config.toml
model = "autoregressive pixel model"
train_examples = 45211
tie_embeddings = true
eps = 1e-10
grad_clip = 1.0
Rows from block 3 of a small autoregressive pixel model, named by matrix and row number. Rows with one number belong to one neuron. Each number is 128 + 32 x the weight over its row's rms, rounded and kept within 0 to 255. All counts start at 0. Numbers have three digits each.
After each neuron's rows are labels from the 100 images, of 14976, where the neuron reaches its highest value: "responds to" is what is common among them. Only what is clearly more common there than usual is listed. The data: stained colorectal tissue patches (NCT-CRC-HE-100K).
# fc1: MLP up (model.blocks.3.mlp.fc1.weight, 1152x192), inputs 117-155
# fc2: MLP down (model.blocks.3.mlp.fc2.weight, 192x1152, transposed), outputs 117-155

fc1.282:148109164140098133098158090123145132049105122151074138161145163084119098140155152142125098145145146109139105148148085
fc2.282:135129132132189154170116126082143118092133073136078112202103126136121180156142089147136098112136120133070119141128118
responds to: tissue: cancer-associated stroma

fc1.95:134106164149073157121110113094157107193158132129133110134159159140136174132125083111143116152139174125139227153103070
fc2.95:101153088120166113185165093117121120000096105153194067194130128153106110130149070173095135140148161152138104105159119
responds to: tissue: lymphocytes

fc1.9:099093163126116185182130075139154138125120118170105127166155148137181167098156111110109164185158129106139156165128125
fc2.9:106155085084090137152116068136137148149149120159111144178081113124148118150179091104125153175174104107086158097191105
responds to: tissue: cancer-associated stroma; tissue: debris

fc1.432:138123086144132146204160114112108120104154139167178083154103115093123121166136149133127140093149169141153149094149081
fc2.432:149125169144129142130145128106148136122103156121125128093098149146079015144143184112044181117125085123100161139075134
responds to: tissue: debris

fc1.671:107066167136108169126122145097106174176121156099095127112096104077116147094104103137107138145104147108141177205091094
fc2.671:124122058127126104180121140133177136179130195091144157070139107113112099109131106138111170138158132152181172135114136
responds to: tissue: debris; tissue: smooth muscle

fc1.735:155113155112146154108142128125161095120121167120082153183184134175167091117123070054092114186089105100177101172132138
fc2.735:120110145063127097113128116127132132124135185096120140090104147123115188135128123110112152153114104137048177133095141
responds to: tissue: debris; tissue: tumour epithelium

fc1.262:133133128178109156124141109139118131022098079151077128194126174096124177167129098180125113208134107137101131142200115
fc2.262:131111125174139082141169095080161142122110136185165126157145129143158104172103113091118104137112187160175095145158138
responds to: tissue: cancer-associated stroma

fc1.177:154126129125163123134116091158101092121167173128088108193185142121171075112156146114170115142099117171130132144150149
fc2.177:121139101138164112170151083186085121138143074134171101143130144172124130063104092148092167163117158164096067126158137
responds to: tissue: cancer-associated stroma

fc1.421:143116123132119162099098124130139100132120136106086096178105168120111223096126096140185130164099122114196094141125152
fc2.421:138104136205127147166148103120001160137151103149106146137132163130106058116130156140144147105134145158099143155119159
responds to: tissue: smooth muscle; tissue: normal colon mucosa

fc1.643:102114150165103116159115163081179112111146096128058114129141134139142163146134123096090135187124106111163116160157066
fc2.643:143154129159099126132159117089130128199127093133112100172138112127121146132113143085141109133093134102066176146131109
responds to: tissue: cancer-associated stroma

fc1.228:102126114108096189160076138130162106106161098125139130103167130085104160150140097115128184136102135140149191158109102
fc2.228:123146109143092145160159141135160141120162141113186091164147109089102100104152085124093187142126199117148185108102083
responds to: tissue: cancer-associated stroma; tissue: debris

fc1.255:114138161190131138152125119161116084111162112145100143153156102115149062137147098127161159167103154130179119179140103
fc2.255:119142180165157083141136116129136135093113136130097107134103146112134118152124133147141119092116111110141088102132151
responds to: tissue: adipose tissue

fc1.456:161083172229107092146174081093117105166146134135112070156138139130110047134105101143090119123165129175151142197150110
fc2.456:112109172166226092143109070146107118096145160105179147113112154099136110126157181154132116146100119114138096101156106
responds to: tissue: normal colon mucosa

fc1.762:086166142147152098116126069146146122065158088124126165166126123141204159200105215105068057127112139133174115130231151
fc2.762:127144147118086149076112120121105188145145140111095087073120173140133152113132072117126106149119129122127171103144096
responds to: tissue: lymphocytes

fc1.145:117103146111115158146146128071137137091125104161155087142202168127156121142121102111107107089107101119135149141184166
fc2.145:106134137170108176137122142172046133153123134123163115059149129122110179125142182139090176135110162152105120145100122
responds to: tissue: adipose tissue

fc1.414:095101142172137104172135112164131128101140105176103119126164121114137082131125157123191092088118128151175130199155139
fc2.414:141132111120147128110136118115129115181141097119147154046076108124142126167135128156125171111114100095077069119110148
responds to: tissue: adipose tissue; tissue: normal colon mucosa

fc1.313:101140162116106118131157086094148117092145120156182116066111102116151033089150122125163108103112160115130110122171159
fc2.313:180117116154153094099123100105071118059147108129144111135156133114151114130121159133089148079183136131134114135197110
responds to: tissue: cancer-associated stroma

fc1.566:122068144131092097109111120153115150196153072139144086159117147093168116176154142142165116093115119120084155130123088
fc2.566:129131111095103147121116168133153116099105128141101148044125136137131121137107144085158133129072116091114145112156157
responds to: tissue: smooth muscle; tissue: normal colon mucosa

fc1.338:095092119116095120142121073099151093111125125113111142194163125136198156121130123109082094126154125157141090194092123
fc2.338:126151093158114098126152108141080118175133128179145124191094136165156119148126149134147123119144102126139144076161114
responds to: tissue: normal colon mucosa

fc1.22:115122140132092169169097144100172131151120170100097126099150128122151158149139164053171151147123139126154173191152129
fc2.22:125115131083114125123094092069131106072116107181156135108132155134116126117123092129146094142119159119190152121126097
responds to: tissue: adipose tissue

fc1.447:139147132127156184161153121084153140105123117179061089115178114151133132201127148130099134146094076115124106175151093
fc2.447:148178160110081170100135147102154135221123132093146127167127153140099147118107108109127148127086125092098128135107189
responds to: tissue: cancer-associated stroma

fc1.332:103086163154099133158095094148153080096144154144114144078127107134113078153162085109141101166106143169201161164162117
fc2.332:127128095068128139110132091051181145119132159171099126117168130140128032154141080075161086158069101137142153203158106
responds to: tissue: adipose tissue

fc1.398:120094142137075202168156140117125080084098115139062069095139174116127129151131106117122145131099049125137196116111134
fc2.398:095109152119076142168173202107111124087107110172098123125130104124109076188108125102118103133071144139176106146198123
responds to: tissue: smooth muscle

fc1.142:087115123083120089147165115148156129100146092135056132121141161163113113111099161113094080169128120150093105131123110
fc2.142:182115070114134089144124108141117111176151150134117126150112096149136077119085089108165157089097154123122100136142125
responds to: tissue: cancer-associated stroma

fc1.44:137122093094145100188138165063160158161159094089112172179136166122120098124099091116116126128107092105157179083083080
fc2.44:171116108185156126105123124124167145117115132158138158058161110129094160124111141160136137138153102148097121123125108
responds to: tissue: lymphocytes

fc1.84:053121113116071199130113155090132131137119101127119155094123150111112204152104147147131168133109166155103235152127126
fc2.84:125116086091106113111129161167119155058150142138133116084089091096155133158132141202122174128179166114212116104098116
responds to: tissue: lymphocytes

fc1.722:131128133150077130152162041144093096118159094157117078173108143087156094124165081130072104176148142144115166079148079
fc2.722:138146166161187159170164128141112167139144119138164089065121090172127071100164169136085151145108160122096080157126180
responds to: tissue: debris; tissue: lymphocytes

fc1.2:115113136154083125145120112094194125103148137150152153137094132107159141140126175064177114124049140154200172114170167
fc2.2:176102123164122127137166123088136138146143119160116098098111110111142113157162108162116163115153118097068151114131123
responds to: tissue: lymphocytes

fc1.703:080129126162098127161128125077167115133150099188164072179152117114138137180126153120087144133099121119132103121153161
fc2.703:089118139115119152165157079089143141089161150104189022089120124142122088148157090097105121112095124138155139122142172
responds to: tissue: cancer-associated stroma

fc1.381:143124133097161156152146136170165144060155138136122159143170143130183167167151085108172080144156169143150129185186119
fc2.381:129140118058128141098085171097226152133136131233098138095118130122125094090137125097113153112149140153091147167025136
responds to: tissue: adipose tissue

fc1.607:105126180129119137188129162113116131184121124080152056100132087117142100164125182073134136099104102159145137132129160
fc2.607:117112133080157127127160094119176132086107150095136140126136122118171164145112102117145080119120181126116047133069110
responds to: tissue: cancer-associated stroma

fc1.125:101040163083084152138112075122115100045140074193156088138118147117110088098170087131172132132120144174117143104110137
fc2.125:132195114112090135114158136074195213128095176136126125116133147112117158105070069107181109116138139108146108139177172
responds to: tissue: adipose tissue

fc1.284:157142147067102088156180076106160059042139120165178138124184181128160101162145115149103052125148108162138071106142116
fc2.284:185130141120187159160116136118110088153097116137140099145137107147094162082157142110133197180145103130120142123055109
responds to: tissue: tumour epithelium

fc1.514:139119121081143203119133134156122150128126121075097096114127120085129199169145150102141095128107103142159129124090114
fc2.514:116157112131165107083161122129135127103131109152200180106122155142138167098132191131126134147169156146167131160144178
responds to: tissue: smooth muscle; tissue: adipose tissue

fc1.717:110099135088127132154132135115154096078165126142123109121135101114104174165164091093135168171095129158089126104165087
fc2.717:101134141124128110125135140162185148220128106210156127139107113156126140056134105116168170140127122116104143116064173
responds to: tissue: adipose tissue

fc1.760:105138129113081130169154138155136151070126088153103136156136107155154149165113094114132159125125118112172187117196102
fc2.760:151127119161137126168131116157169138156132120146152100184152118136142163104104129157147141146147164132193088134152115
responds to: tissue: smooth muscle; tissue: lymphocytes

fc1.732:114124148159147158202135146127151137141184126146121108130149146152176077155173117083133132107092133110179087184104175
fc2.732:119135149159147158101116149095129179107126140056190122146084125132131154121125084134109132125110133120109058113117169
responds to: tissue: adipose tissue

fc1.545:093125124109146130140155148055241147177121154113092113149100098124166094166123100066125157135116087156115117146165154
fc2.545:198140111110111118095133110126116090189104163122127106160112131141116153126125122157120153142144078131156177104097124
responds to: tissue: tumour epithelium

fc1.506:129134137119115150157152132118134106111108095181125121128133169114156123215132062065159054108141103117149128084166142
fc2.506:132143170134130179110105117116109148104119130085097135095133147167079081112160114125124134165075115154066134149067137
responds to: tissue: adipose tissue

fc1.7:123103114091121143220087157123170088114138115119076068127165110127134141128164177110159125195161084124124109211173125
fc2.7:101146083126121147132116175159117111203128126046141096102107073152129116173132124109077172159114119151044102089164159
responds to: tissue: debris

fc1.341:084090114141131178117102168100176137120110121137155072103074176149107098137162079128100143155087155185109152150169109
fc2.341:120149134158131086146136166102077111036122099115102156135110120143152171115100114156168122126116156127164126119149114
responds to: tissue: lymphocytes

fc1.442:114100117151079136179129053155127128130136098118123148202140084115175073127115099066172131127113152147137151145094083
fc2.442:155122129119093133149172251128175104147108096141137075176126125184082107137144162155138154121134093132092055120136177
responds to: tissue: debris

fc1.528:124125121103070137143146104093182106126092158109156096133132179122093184141110112147115123158054128152147193139124089
fc2.528:148101157071154128082111087150128106100149112092122196118075104145146050154129136141112128096113138111148134128115151
responds to: tissue: cancer-associated stroma

fc1.253:114097155102049166099153139101102150129158104179133156128192148111120151163144072130153135117068140135130136169110077
fc2.253:138113090060210164143078115117093103085165164172147128104118127139119079137169090119120154121120133135125086117040134
responds to: tissue: lymphocytes

fc1.323:092122140141085120160179121091131122055130110151156122139142167123123148148148097082132131077117147192115151080132078
fc2.323:106108152143142131068131149150189094115139151107172131148149127135128016157127191108124121118043138120137155146073175
responds to: tissue: lymphocytes

fc1.662:109095133128135167113126141156203145151145146120131122157119182109128213167117129101104096118104130142148092154221105
fc2.662:129134141139141141136152103132123107126122123109142136056124138095103013083159079146137149134119086134121088132185134
responds to: tissue: smooth muscle; tissue: tumour epithelium

fc1.547:124105179179104145134095178123107101124161127182083148199120171137166107123176191125112046122154106130194125147187148
fc2.547:142119103060143117137116112132217135113136159151097145255117155124131185140155124068140128162067099149061210150121085
responds to: tissue: cancer-associated stroma

fc1.266:135120168168127197155148187156177132140091145094119158068102127117142109112086131123113139110131119096163157132069153
fc2.266:169156127150126138102127136170094140140090116181090135132108133109111135078133144147097150142096097110052098115119115
responds to: tissue: smooth muscle

fc1.74:135093176121114161074140103115135108138155134170091123131124170136118098120139166117127105155098117117128141148182183
fc2.74:202108139009122141134110131113177129029138139125141141162145083114124199093153160086177102101120166097144122121132147
responds to: tissue: smooth muscle

fc1.27:130098158091126144147118110123104140046133151161175141095180104135170109140136028129145115105116152121134175102124134
fc2.27:174100159138153133087051167169156165101116116144059140055125160135118093142136102142120089123136102150109088114097121
responds to: tissue: adipose tissue

fc1.564:163135129116152154169128071118134093098175147157123122079120152084130091148164100171170138116127130134151141127128085
fc2.564:141152110124096086147173147139164160205133135030119147205110134137106115095151147122122107129114102108175178131172116
responds to: tissue: adipose tissue

fc1.604:122078191139075140130140068136124142144161135204153101156165155112132087130128107083176143157091179168157134148094113
fc2.604:103130157126145120126126136114122175128129142097119128034115178101152098102142081147098128112152124104151103163111120
responds to: tissue: adipose tissue

fc1.54:108152112187117105134201129131129135092137115119151120195177127155170051145145081092120119164106113120148111177181124
fc2.54:151177093149117113154140136117181179202116173150125128136147101155111129116121143061093142120100136122120133138112160
responds to: tissue: cancer-associated stroma; tissue: tumour epithelium

fc1.66:158075181156066161074131119125145114024159158176117165120092168065127119126118131106144129162117111109125182148165139
fc2.66:122122108103105105130084094132153104068158160139139178092141114134163108108135126106106105170159186136197147133175103
responds to: tissue: debris

fc1.11:101081199136116154119171120146145118145105119145142102169105173071151151090130156116086131147143123139108104171118101
fc2.11:155123097119156161158116130139144130141110161192056141138167125137086116099120149120123167114106150128152118135124127
responds to: tissue: debris

fc1.621:064097135167099140089207050113116090117139103156161164123185128156147030122108091132095124148084172158098161117152116
fc2.621:147159076172078094122129110118139117122080137122113069119154135104124203190091092113079143135116152124153190075108101
responds to: tissue: lymphocytes

fc1.633:108127154111118150136114117167119129156161133141183157108119088106150053120130183130155147152111105108156113180071121
fc2.633:122097167140136122137112148139195160150102085142112131059108091162138119134110174131143137077075123118138189115180175
responds to: tissue: debris; tissue: normal colon mucosa

fc1.486:134167172053114104124064136180096094134193131120156104098054097095120129094103136110063160168089089120103111143155095
fc2.486:208086191093147151106113157123118071184112129190173180118143136161141103102145153183119121144107101114133141157213095
responds to: tissue: smooth muscle

fc1.288:140124180074153142137114109111199103118161122205070169084204156145130068138125062075119124157120142156121153234130120
fc2.288:126132120123142091170125100139186129197132123119127107045122141136115074150133106068107104118117074129128153129153126
responds to: tissue: adipose tissue

fc1.585:120117097136180135163126145130117152102124101120096156121147132093111128137125138146093127104081099115127137126204105
fc2.585:126132132182066095075134133166170145226079106111101127173147134102136071147068113146180101132126126114090134142147134
responds to: tissue: tumour epithelium; tissue: lymphocytes

fc1.3:124136151133083162119175130145138117149106132113093153114106129115154150115144061099178107133104176109144179072076127
fc2.3:117106128150122123255106159138123096100157141104080121102143139136127091133139119198130183081158159131126131124169102
responds to: tissue: debris; tissue: cancer-associated stroma

fc1.71:103116101118097155171109117169115082041156129124161139105119152054105046140122104130175147139112113117083190143100094
fc2.71:083139123146140088139120143139148203183106153119173092084087107144134136119121121116111105127128111118106145128189172
responds to: tissue: adipose tissue

fc1.240:120110150126107183176139145122116143034155121151084100169183172152106139144176143146100141156089128189122115134155108
fc2.240:124121110108115114122118108107157161102175119215095121155188152152155145147152126129079169179178126197146140153121118
responds to: tissue: lymphocytes

fc1.620:111098167157081129224147097154168107170109132131140138135121181097123102137103159118169105102126157138124189152129137
fc2.620:123171118177109108136223058106182130088067098100145112181134111142144176159096160116084079152129120115110161145158139
responds to: tissue: lymphocytes

fc1.327:184082138074119124119160092082180113074136135092110111199154221157131015158105106101125128180159097139135102136108123
fc2.327:137138155135159067093124091113187124136148175134170110149124115148145186144116133085104090143138133161123203079176143
responds to: tissue: tumour epithelium

fc1.179:113122136137129141040127085081129150040153153161119159131196122107156055093132098163138131130150134154110101117115083
fc2.179:135128179102146126151084103141084095192120162060118160132068116136106088099173176132112182161163082109162162108179135
responds to: tissue: normal colon mucosa; tissue: lymphocytes

fc1.577:109075123177106109133149056149143112186134111126134093138146130137154160130145187157069131175141148200154105164207133
fc2.577:139159102158156080104173153179192104108103115090151119112133173121060164104077202143155108133152112145121169148170098
responds to: tissue: debris

fc1.254:154112138123172112157100175081141105152095139094099132123110140131100119156140167091189142142085059128124076162097138
fc2.254:110158108117108110079153118083161124145121094176129152157142159116135137139143072113135136182184136110129081094210074
responds to: tissue: adipose tissue

fc1.103:144106139174137157137146098094083164103111116226132146117138123107151123160134173119098092107122125169140137161167099
fc2.103:123131076122138091094106170188144100110142140103130163189066144163133156087112171086102131097132168123186193121093125
responds to: tissue: lymphocytes

fc1.721:100111111154078107173104052130131081181113104157168067100182107122166112135118059091082103189125154130161130178189145
fc2.721:144150128142130081171129125087165147194135127175098126085079106139123163065072147139134172108146122132114143124076133
responds to: tissue: lymphocytes

fc1.224:127122124165108125105092105122182127145135111140092123133107172149165142098126124160172116130139151134221170162153128
fc2.224:155125133131163100134131118073052135043134154143073164129133114108087081136118119111191128109152115133106207135122110
responds to: tissue: smooth muscle

fc1.245:104136140079142161105155097119142033084126100133063140112137164128115106134155119160148076146135098152140114128100106
fc2.245:186113139164164170108148125149087127214107128075121157081162142137134125118090157128078135104165142146130111151083084
responds to: tissue: normal colon mucosa

fc1.289:126157113132132149158117140189129109069132130091122140179132188129131126165127146089128080125109117145150104177154129
fc2.289:143110103102129100149131098111164071106137146136149108122088166075067081096120138091099158121129126164146191140155144
responds to: tissue: adipose tissue

fc1.324:123150123096137106165111083147139131014145088125177126108114158122147093151133143110143079105123175115196150108181153
fc2.324:149114143035120139047078175104143101113153152092116133045131165131098081163131058118115141120146130161068192126147119
responds to: tissue: adipose tissue

fc1.156:121080174104108224150155099140100095056097060129122150086181140122176172139130168123079126129118164140123124187157094
fc2.156:131136118147129117127124135158145112183129139161171120164139132134116126114114101139142097123175097142187152139179161
responds to: tissue: tumour epithelium; tissue: normal colon mucosa

fc1.17:113082157116083202140128143097137112071095111090094111168104163063119163125122154112135112126106182136132191091092122
fc2.17:115123102087147105125087137151210137094133151120115131127109129146165070149112133147126141128179201113178101150099115
responds to: tissue: smooth muscle; tissue: debris

fc1.81:072109161152122148081136169056142112100120129087162113107103172105100149098152130105149123129107141145142148105134178
fc2.81:148110135118078117098127106179013133033113105126122075143138111110166171148125138135128115144164145113175060117104102
responds to: tissue: smooth muscle

fc1.335:053090100182102122172092121163150106134151114113152143129087104103161146152148110128172161114147122159181141120172101
fc2.335:133157055123155088171137101151108116182165165148161169166175113088133082114152106116150138105110162159091119122170124
responds to: tissue: adipose tissue

fc1.339:090125204143097133154204143119161127126113104155156103208138172137119117149122081110139086109069156154139096111153116
fc2.339:125085183152168187120101141137196062143121145093136091103118134127093052156143174098140123132057103159111102147164151
responds to: tissue: adipose tissue

fc1.10:119163122117128148154153157107186140071165122138094091187176180159132068191159110098134074138131078113124102140153129
fc2.10:113105128130142120093094073111147111143142126145078088115147117139160120090112108130164122116093116154172129126078088
responds to: tissue: adipose tissue; tissue: tumour epithelium

fc1.465:041123182107104118124160089085185109107156128166197124143172152148138198112120117088173150123093137182132096145144112
fc2.465:088121141171122096075138146157176147199160082128113131060089104167161099194153131099122058106110128085147123123136149
responds to: tissue: adipose tissue

fc1.388:141117091117083107175190065093180083082112133138129135125116116073167090123143123132156120099114148109157209145162108
fc2.388:117129060124128060142086149183106112101145168117087081134108177104155134112153129111129168109145076137160183089144106
responds to: tissue: lymphocytes

fc1.424:082099136125127115103146111080134125069131085197138138190188127145111065135152124134083148189109120194118125151150104
fc2.424:116117139129110127121151107103126144091094131113123095183172158157182141128101076146129122126098153161119114201137108
responds to: tissue: lymphocytes

fc1.651:122110147171085124131149109167123082125160121118145104141148101123206041133126103118096113135141099095137098156179127
fc2.651:138127143179107096163156115082143140136132072154154094162108106104155168137133156158137126078148104089133074090164103
responds to: tissue: cancer-associated stroma

fc1.292:107162157151078114119211133067207116100113143141166127135153167112155103147120097094150120119084118139133165082175080
fc2.292:130168151154102124129172183133144125108096122097169192163129166081130189111135131141133102107163159111114157087132110
responds to: tissue: lymphocytes; tissue: smooth muscle

fc1.503:107160115201087142164138108119128175164121131122115125169126124156180116173109199088105090119122127145132157101202127
fc2.503:151112121077095166139101102127142133143166130152086099045125138121093157078147094154138180150105127134096148124098097
responds to: tissue: lymphocytes; tissue: normal colon mucosa

fc1.617:048134130136060133125201109124104113159162080142179136157102086052146115134120132124147107127147156116125194093155127
fc2.617:133170120170114127124141152154181163084147164074176122038097155117162160166127169108130114089112117118160108105126155
responds to: tissue: lymphocytes; tissue: mucus

fc1.350:108102115163090126174131107140140119120141116133110098135076128065173153167146163100156146142109171132149161105100129
fc2.350:138120144154152078155161148114150108165149135071143094091111151099122177106135163099093164115111090118086140134113127
responds to: tissue: adipose tissue; tissue: mucus

fc1.229:162087154163128149133150144133146089195102153123142118062107155159136131143094116154182163121095126123163200182139126
fc2.229:170143185140140165107133066075141119161115080105095159124108086141128124144101141143109103151140148097141128082129141
responds to: tissue: lymphocytes

fc1.124:144145135093119098135103107054156143147083094191098095148086118127096097117114130134158118130093126131165160131089154
fc2.124:173095107150190144165112125134115127126133126070125120119147079140121110157146124109132149095116106116175145139110128
responds to: tissue: normal colon mucosa; tissue: cancer-associated stroma

fc1.485:108112133146131116051183129142138154120142139159071152167185127129106076101111113115144153133124114158159184159131105
fc2.485:105125119050137150120056134164111144113159127076159159155145118161169221161158148156123120136130124170106082087194159
responds to: tissue: smooth muscle

fc1.628:099118111077090169174138116153149153045176111122142075100139097092156128222120051102099112116119091106149121156148131
fc2.628:104130133110099127102132146162106126109119134060136122092136098097174125184103070157118066120123166121178089102188096
responds to: tissue: adipose tissue

fc1.596:137083125137110183170148097180118122134096038161109084114084123091116134116137110148116161172145099148090150109094118
fc2.596:136119107110076086158120110191167101162138156103090185142109139127151110104116138093080173155122117106178179134166106
responds to: tissue: smooth muscle; tissue: debris

fc1.165:149113134109100155179155115137152106122166150177163131137121167120112118148161187136162128125111129163096154118122058
fc2.165:091116152100138145191109133110137132181118133060072092130123107124119047088135053106135128137083102131180110159202142
responds to: tissue: normal colon mucosa; tissue: lymphocytes

fc1.180:099113125081095115143182125151210145115128117138129098236149158155159185123072165118141034166146116148152086167169109
fc2.180:123139110093154110124180115135143143154116124154111108042095110142127139066124181134146147173075097140107121155165122
responds to: tissue: smooth muscle

fc1.150:097125127125142097101151066108102088070152158192087112063200100175110108186155092162100145199151144156129103130082131
fc2.150:138086162153170122084137124093152150137138112053193173145138109121177105138157185115114100066149074123188113148138168
responds to: tissue: lymphocytes; tissue: mucus

fc1.85:094105147115119170153116168084146170120127148135135156091082117086123063125136119070136140098123125117149203147116164
fc2.85:161074163133138125152114088090120094153141109158147121110147098100120000124129128132154134115130082158177199137139135
responds to: tissue: smooth muscle; tissue: mucus

fc1.296:151155117161119132122176078107133086098115131140143142166134158119149142145114084120121071150140176144099203088152109
fc2.296:129160031160096110086142137127088103158081103107127112107146122121136116119062169142124138140165103116087172091149111
responds to: tissue: lymphocytes

fc1.598:118108141090095142183102096132193121144102137099086152134153103072121078123135051090123125083087119109122136084166105
fc2.598:114127116136128159068113120191104147147140102120092097138138091131112202129108150099127119124103132144085145139142105
responds to: tissue: cancer-associated stroma

fc1.24:118129107136121150119123127101114101146149128126086120173199173183126048131114051114148150173136132161131199169116073
fc2.24:137116156104088118180099144120112112097148196116124142193103112126139142183171061148205095102174094099168108084143147
responds to: tissue: adipose tissue; tissue: debris

fc1.349:132129200136123173182156166095183148169145048138143071119117129138154171185130125120084143148112092122184113142134107
fc2.349:100141143080077186125130089132140089134122130063125094111121139133149170146144156181153101149098124173109192131115110
responds to: tissue: cancer-associated stroma

fc1.12:092057134147136155194122137139083122104162039116135064150118132100128104141125118162095137137115148140139128128143114
fc2.12:122108177087113111164141096147113151149132118109089174083073129096164047155115135106087147117112092114112092131098111
responds to: tissue: debris

fc1.546:134114129136121119184158080117147097113143108166158093202087147121138100146147131145165134095124155159142077070118096
fc2.546:141121156114081115184137127131162124129104109095072095033091112123117060177139178103126097116129092084112128124161105
responds to: tissue: debris

fc1.619:088118146141128110172112117136100093158139171100109158169144128121170091170159116119129092119115105158114084136125127
fc2.619:127116098113110071150108118140151195149132124166149157189078140127110133126166183121133164050113070135132155107149137
responds to: tissue: normal colon mucosa

fc1.199:106088107101177126098071180161114148154098114187109080105067095142076115170132140091138127143180164128165133130140153
fc2.199:125159112153188144127121124132148125131135138131126125129125136136118087106118137129111131158139157136121112060108118
responds to: tissue: smooth muscle; tissue: normal colon mucosa