A small autoregressive pixel model, trained from scratch.
Data: trained on stained colorectal tissue patches (NCT-CRC-HE-100K), 25.5 epochs.
Rows from block 4 of a small autoregressive pixel model, named by matrix and row number. Rows with one number belong to one neuron. Each number is 128 + 32 x the weight over its row's rms, rounded and kept within 0 to 255. All counts start at 0. Numbers have three digits each.
After each neuron's rows are labels from the 100 images, of 14976, where the neuron reaches its highest value: "top examples" is what is common among them. Only what is clearly more common there than usual is listed. The data: stained colorectal tissue patches (NCT-CRC-HE-100K).
# fc1: MLP up (model.blocks.4.mlp.fc1.weight, 1152x192), inputs 0-95
# fc2: MLP down (model.blocks.4.mlp.fc2.weight, 192x1152, transposed), outputs 0-95

fc1.588:136154132101107143106167183173124123115196102183105137093157124144152122177146071150141135142169157112161150099098105124147137149137124102166102136137141079135138109166114148136148115125156135159136128118116148144166116150135068123064071100140135142100157101110192078195141115099124160056
fc2.588:105085145114124147089184146110131137129103123116041145074122124127149090130151034122172077169141154141124183089151178132102132132117116194145094122152134213200099152115150155115134097147105153135172143117085161105159162150128166111103130156225105176136131173150119130112171103089241167111
top examples: tissue: adipose tissue

fc1.235:156120099115132223106146146155128106118195138160118127138121133127179131146092113112124117137152133105142120135117137189123111103127097173110123141140132101117159132154146119108152149134127134083122102189118152080161085155138188125097181158108111115107028098174201042145160065110121173088
fc2.235:088107075115101085135120152121122167113091122133108127186148080179120093155082162165147126140161194122116116106112163181131091135163104120107120130119137134155107125126130091125139145096152127120136086129117128213073153153107072163123132100164143140116166113147148167214164163142159150153
top examples: tissue: smooth muscle

fc1.270:093000117105157152162130129101169072122216110108116127201116125134160091149119118148109148125107085118126134122135138145112153175116145106145134135119119126103124131116148127121128094130212134132137138118110105155108134106136113134073112138160126175123126136169060139179157118111249147157
fc2.270:142127135128135165164095190161106149106130126082111153116111136072110090075146108086131105155097153110115111142141119191118098151156103132148129118079189067165160154105064126141130152132105110141115122080119128145132134156123155104113155169092159158152122100132112200045199105095160111066
top examples: tissue: lymphocytes

fc1.693:094146105127139144102104159169165129123116162114201117189118084167105095146134128112117157179135144102129117054100106164107102094082130092135088089097110149072147089128168189095148150100175027124150100133089093146103151081164099106073168102095155130132186100162151114135118110160139114108
fc2.693:146139120142186150165173148150133138152101161130190132113132113083093152052100093110153068173096098158136139056110159072099115103176149118084091128124107125064120094133122132167136110108154179124110152152108158171145139082081125074132090129125124066117188123138158129164157133156047073098
top examples: tissue: smooth muscle

fc1.201:140116078109111169089130145158134127139143138155138104219138090161126120079143137110168163163119075155077108103144138169083101157096132001118106098151084130123137128109118139111114118166188098117150101146097060151123091121138095151047168115113080125101085109116176044139164166113165081148
fc2.201:092137158107059150063127098101125099101124123118141050106088119153103112135106078120137135133079131144098109098152121143116138158129115203149121083070165134147095192162084147130117187155099105108166113099121103174128114124107115247140090141139181119156120084106120121065103103134114050135
top examples: tissue: tumour epithelium

fc1.275:052080120094102222091101143142133106076160181125123126139147131176106140125134127126127163119124130109174106154113096158162110154068099092177163136110091115136071123121120166043146114164151106105119113205095108063110135122147139132083139109123160122080112140110164087144176150116129091106
fc2.275:135096176160147082098130121139129118146109133112094056161151113074148100140117154071119128132123227117152133094152063110191145119084124133129179142112134149119131155133136098194168188110151127137127097081105162168182083163163125140142103166106084109134075125118124105081122111094113129112
top examples: tissue: smooth muscle

fc1.438:121068119117103154175150206141147120083136148134102205147126147133129114134086102104110133123171132138102185139169157172123133121124099081120134098126103069055108071130142161142157061154099130141160135138107133051157182198132137117156108168106150128171144132235098179101135116095221141141
fc2.438:062109170119099152144128107115105087079172117102083145117124098123132106118094132120143134133156064090163128080115126228102141146133111112219103136121155145156130200139140113125117104160130123110124121080132145135114104128157156131074141118141099158129139135113135104153179046137146090085
top examples: tissue: lymphocytes

fc1.479:084130097080174153118135170112157122109117142076146135153139128123178075105081097130115201147159071082166131104129129106117125150115104109145172135117151141174116139159047149099128101138093144115149129140143126179172181155152138132156130166188124177114084109111116123162140121069077093092
fc2.479:181089143121130144115088118086155081129133119150166156102164066146183118199118126168072212063136134122122203143153193125118164056156117125146127113140083166146139164091135105122131133126228135101118155131111100072079113133120124144091150099131121197115072169132093095160110155160124146191
top examples: tissue: adipose tissue

fc1.309:103138109036073173135145145179143107151168204150084162105146112077082140100096132113175147172155127145103150053125130118095130099108143078134139153110083088144104125064117145095166137106147123142181079172069066153153124131183128111152133131140061089097066071143103084176122142045085072093
fc2.309:103153181106052140058182187138136114092191130100173123177092092139127168125108143160139129154179116138107138107138144106114104118142140139170182105116141139108143205109098154139126162117089144130141073116122099149103099136127128201102166114151156129137140160082203074116068163180134122130
top examples: tissue: tumour epithelium; tissue: normal colon mucosa

fc1.590:115174170132092163094120085151139126110115180165087168189188108096112061082071113112159113178116184119145206113159099132139163068071148178093204100125057136084158170088147164110182083132179076087161082106080084118136142159156127127112143129090127113130142154110125114146166148107130107119
fc2.590:122130147103110192106145115156112167132219125163174103134100114088162120133122107065166116078136075118139164144123104153158129168060082209150170136124146147070122122146069134083120066191159125090140145069117091138161132180137180116072113159099077144121108161110130094104119104150158160167
top examples: tissue: smooth muscle

fc1.696:077171139118103122079139173195112063112144133072100118154135130112123131092118119093120103143145183137123158082122126133142124111107114122136102066064129206083106117141087141108150144119181133131120121131079130104133153111130118127131151061076109143116098099069210120189193143149125130127
fc2.696:131099078112090090204119135116092105128137100142041090135140132110131102119098157133136119141134197141033108178081138079132123153113126126130097174095113130162156155161083135162117065112068092099126121116157125130104123086134102123167123114127117146146113134133056109104207072159092107153
top examples: tissue: smooth muscle; tissue: cancer-associated stroma

fc1.213:134147134123134190100103104126165106094086168161186146140155106076146041131100142111131168175125141072093153083173073174142172138129123122105173111096092146123134079085126154103141136081160115117164151146049128110111137120197110094095154105088160145112179150152134097149093108100111088150
fc2.213:088108133112076115130120091115154117191107097137086121143072117198155162135101113155101164079125212132168110170104143132158158146067137152176140209157138185090116221145049147139054141178149077092167118190111141107108121078126077108155098075070138107096130130131108127200119162160150130143
top examples: tissue: lymphocytes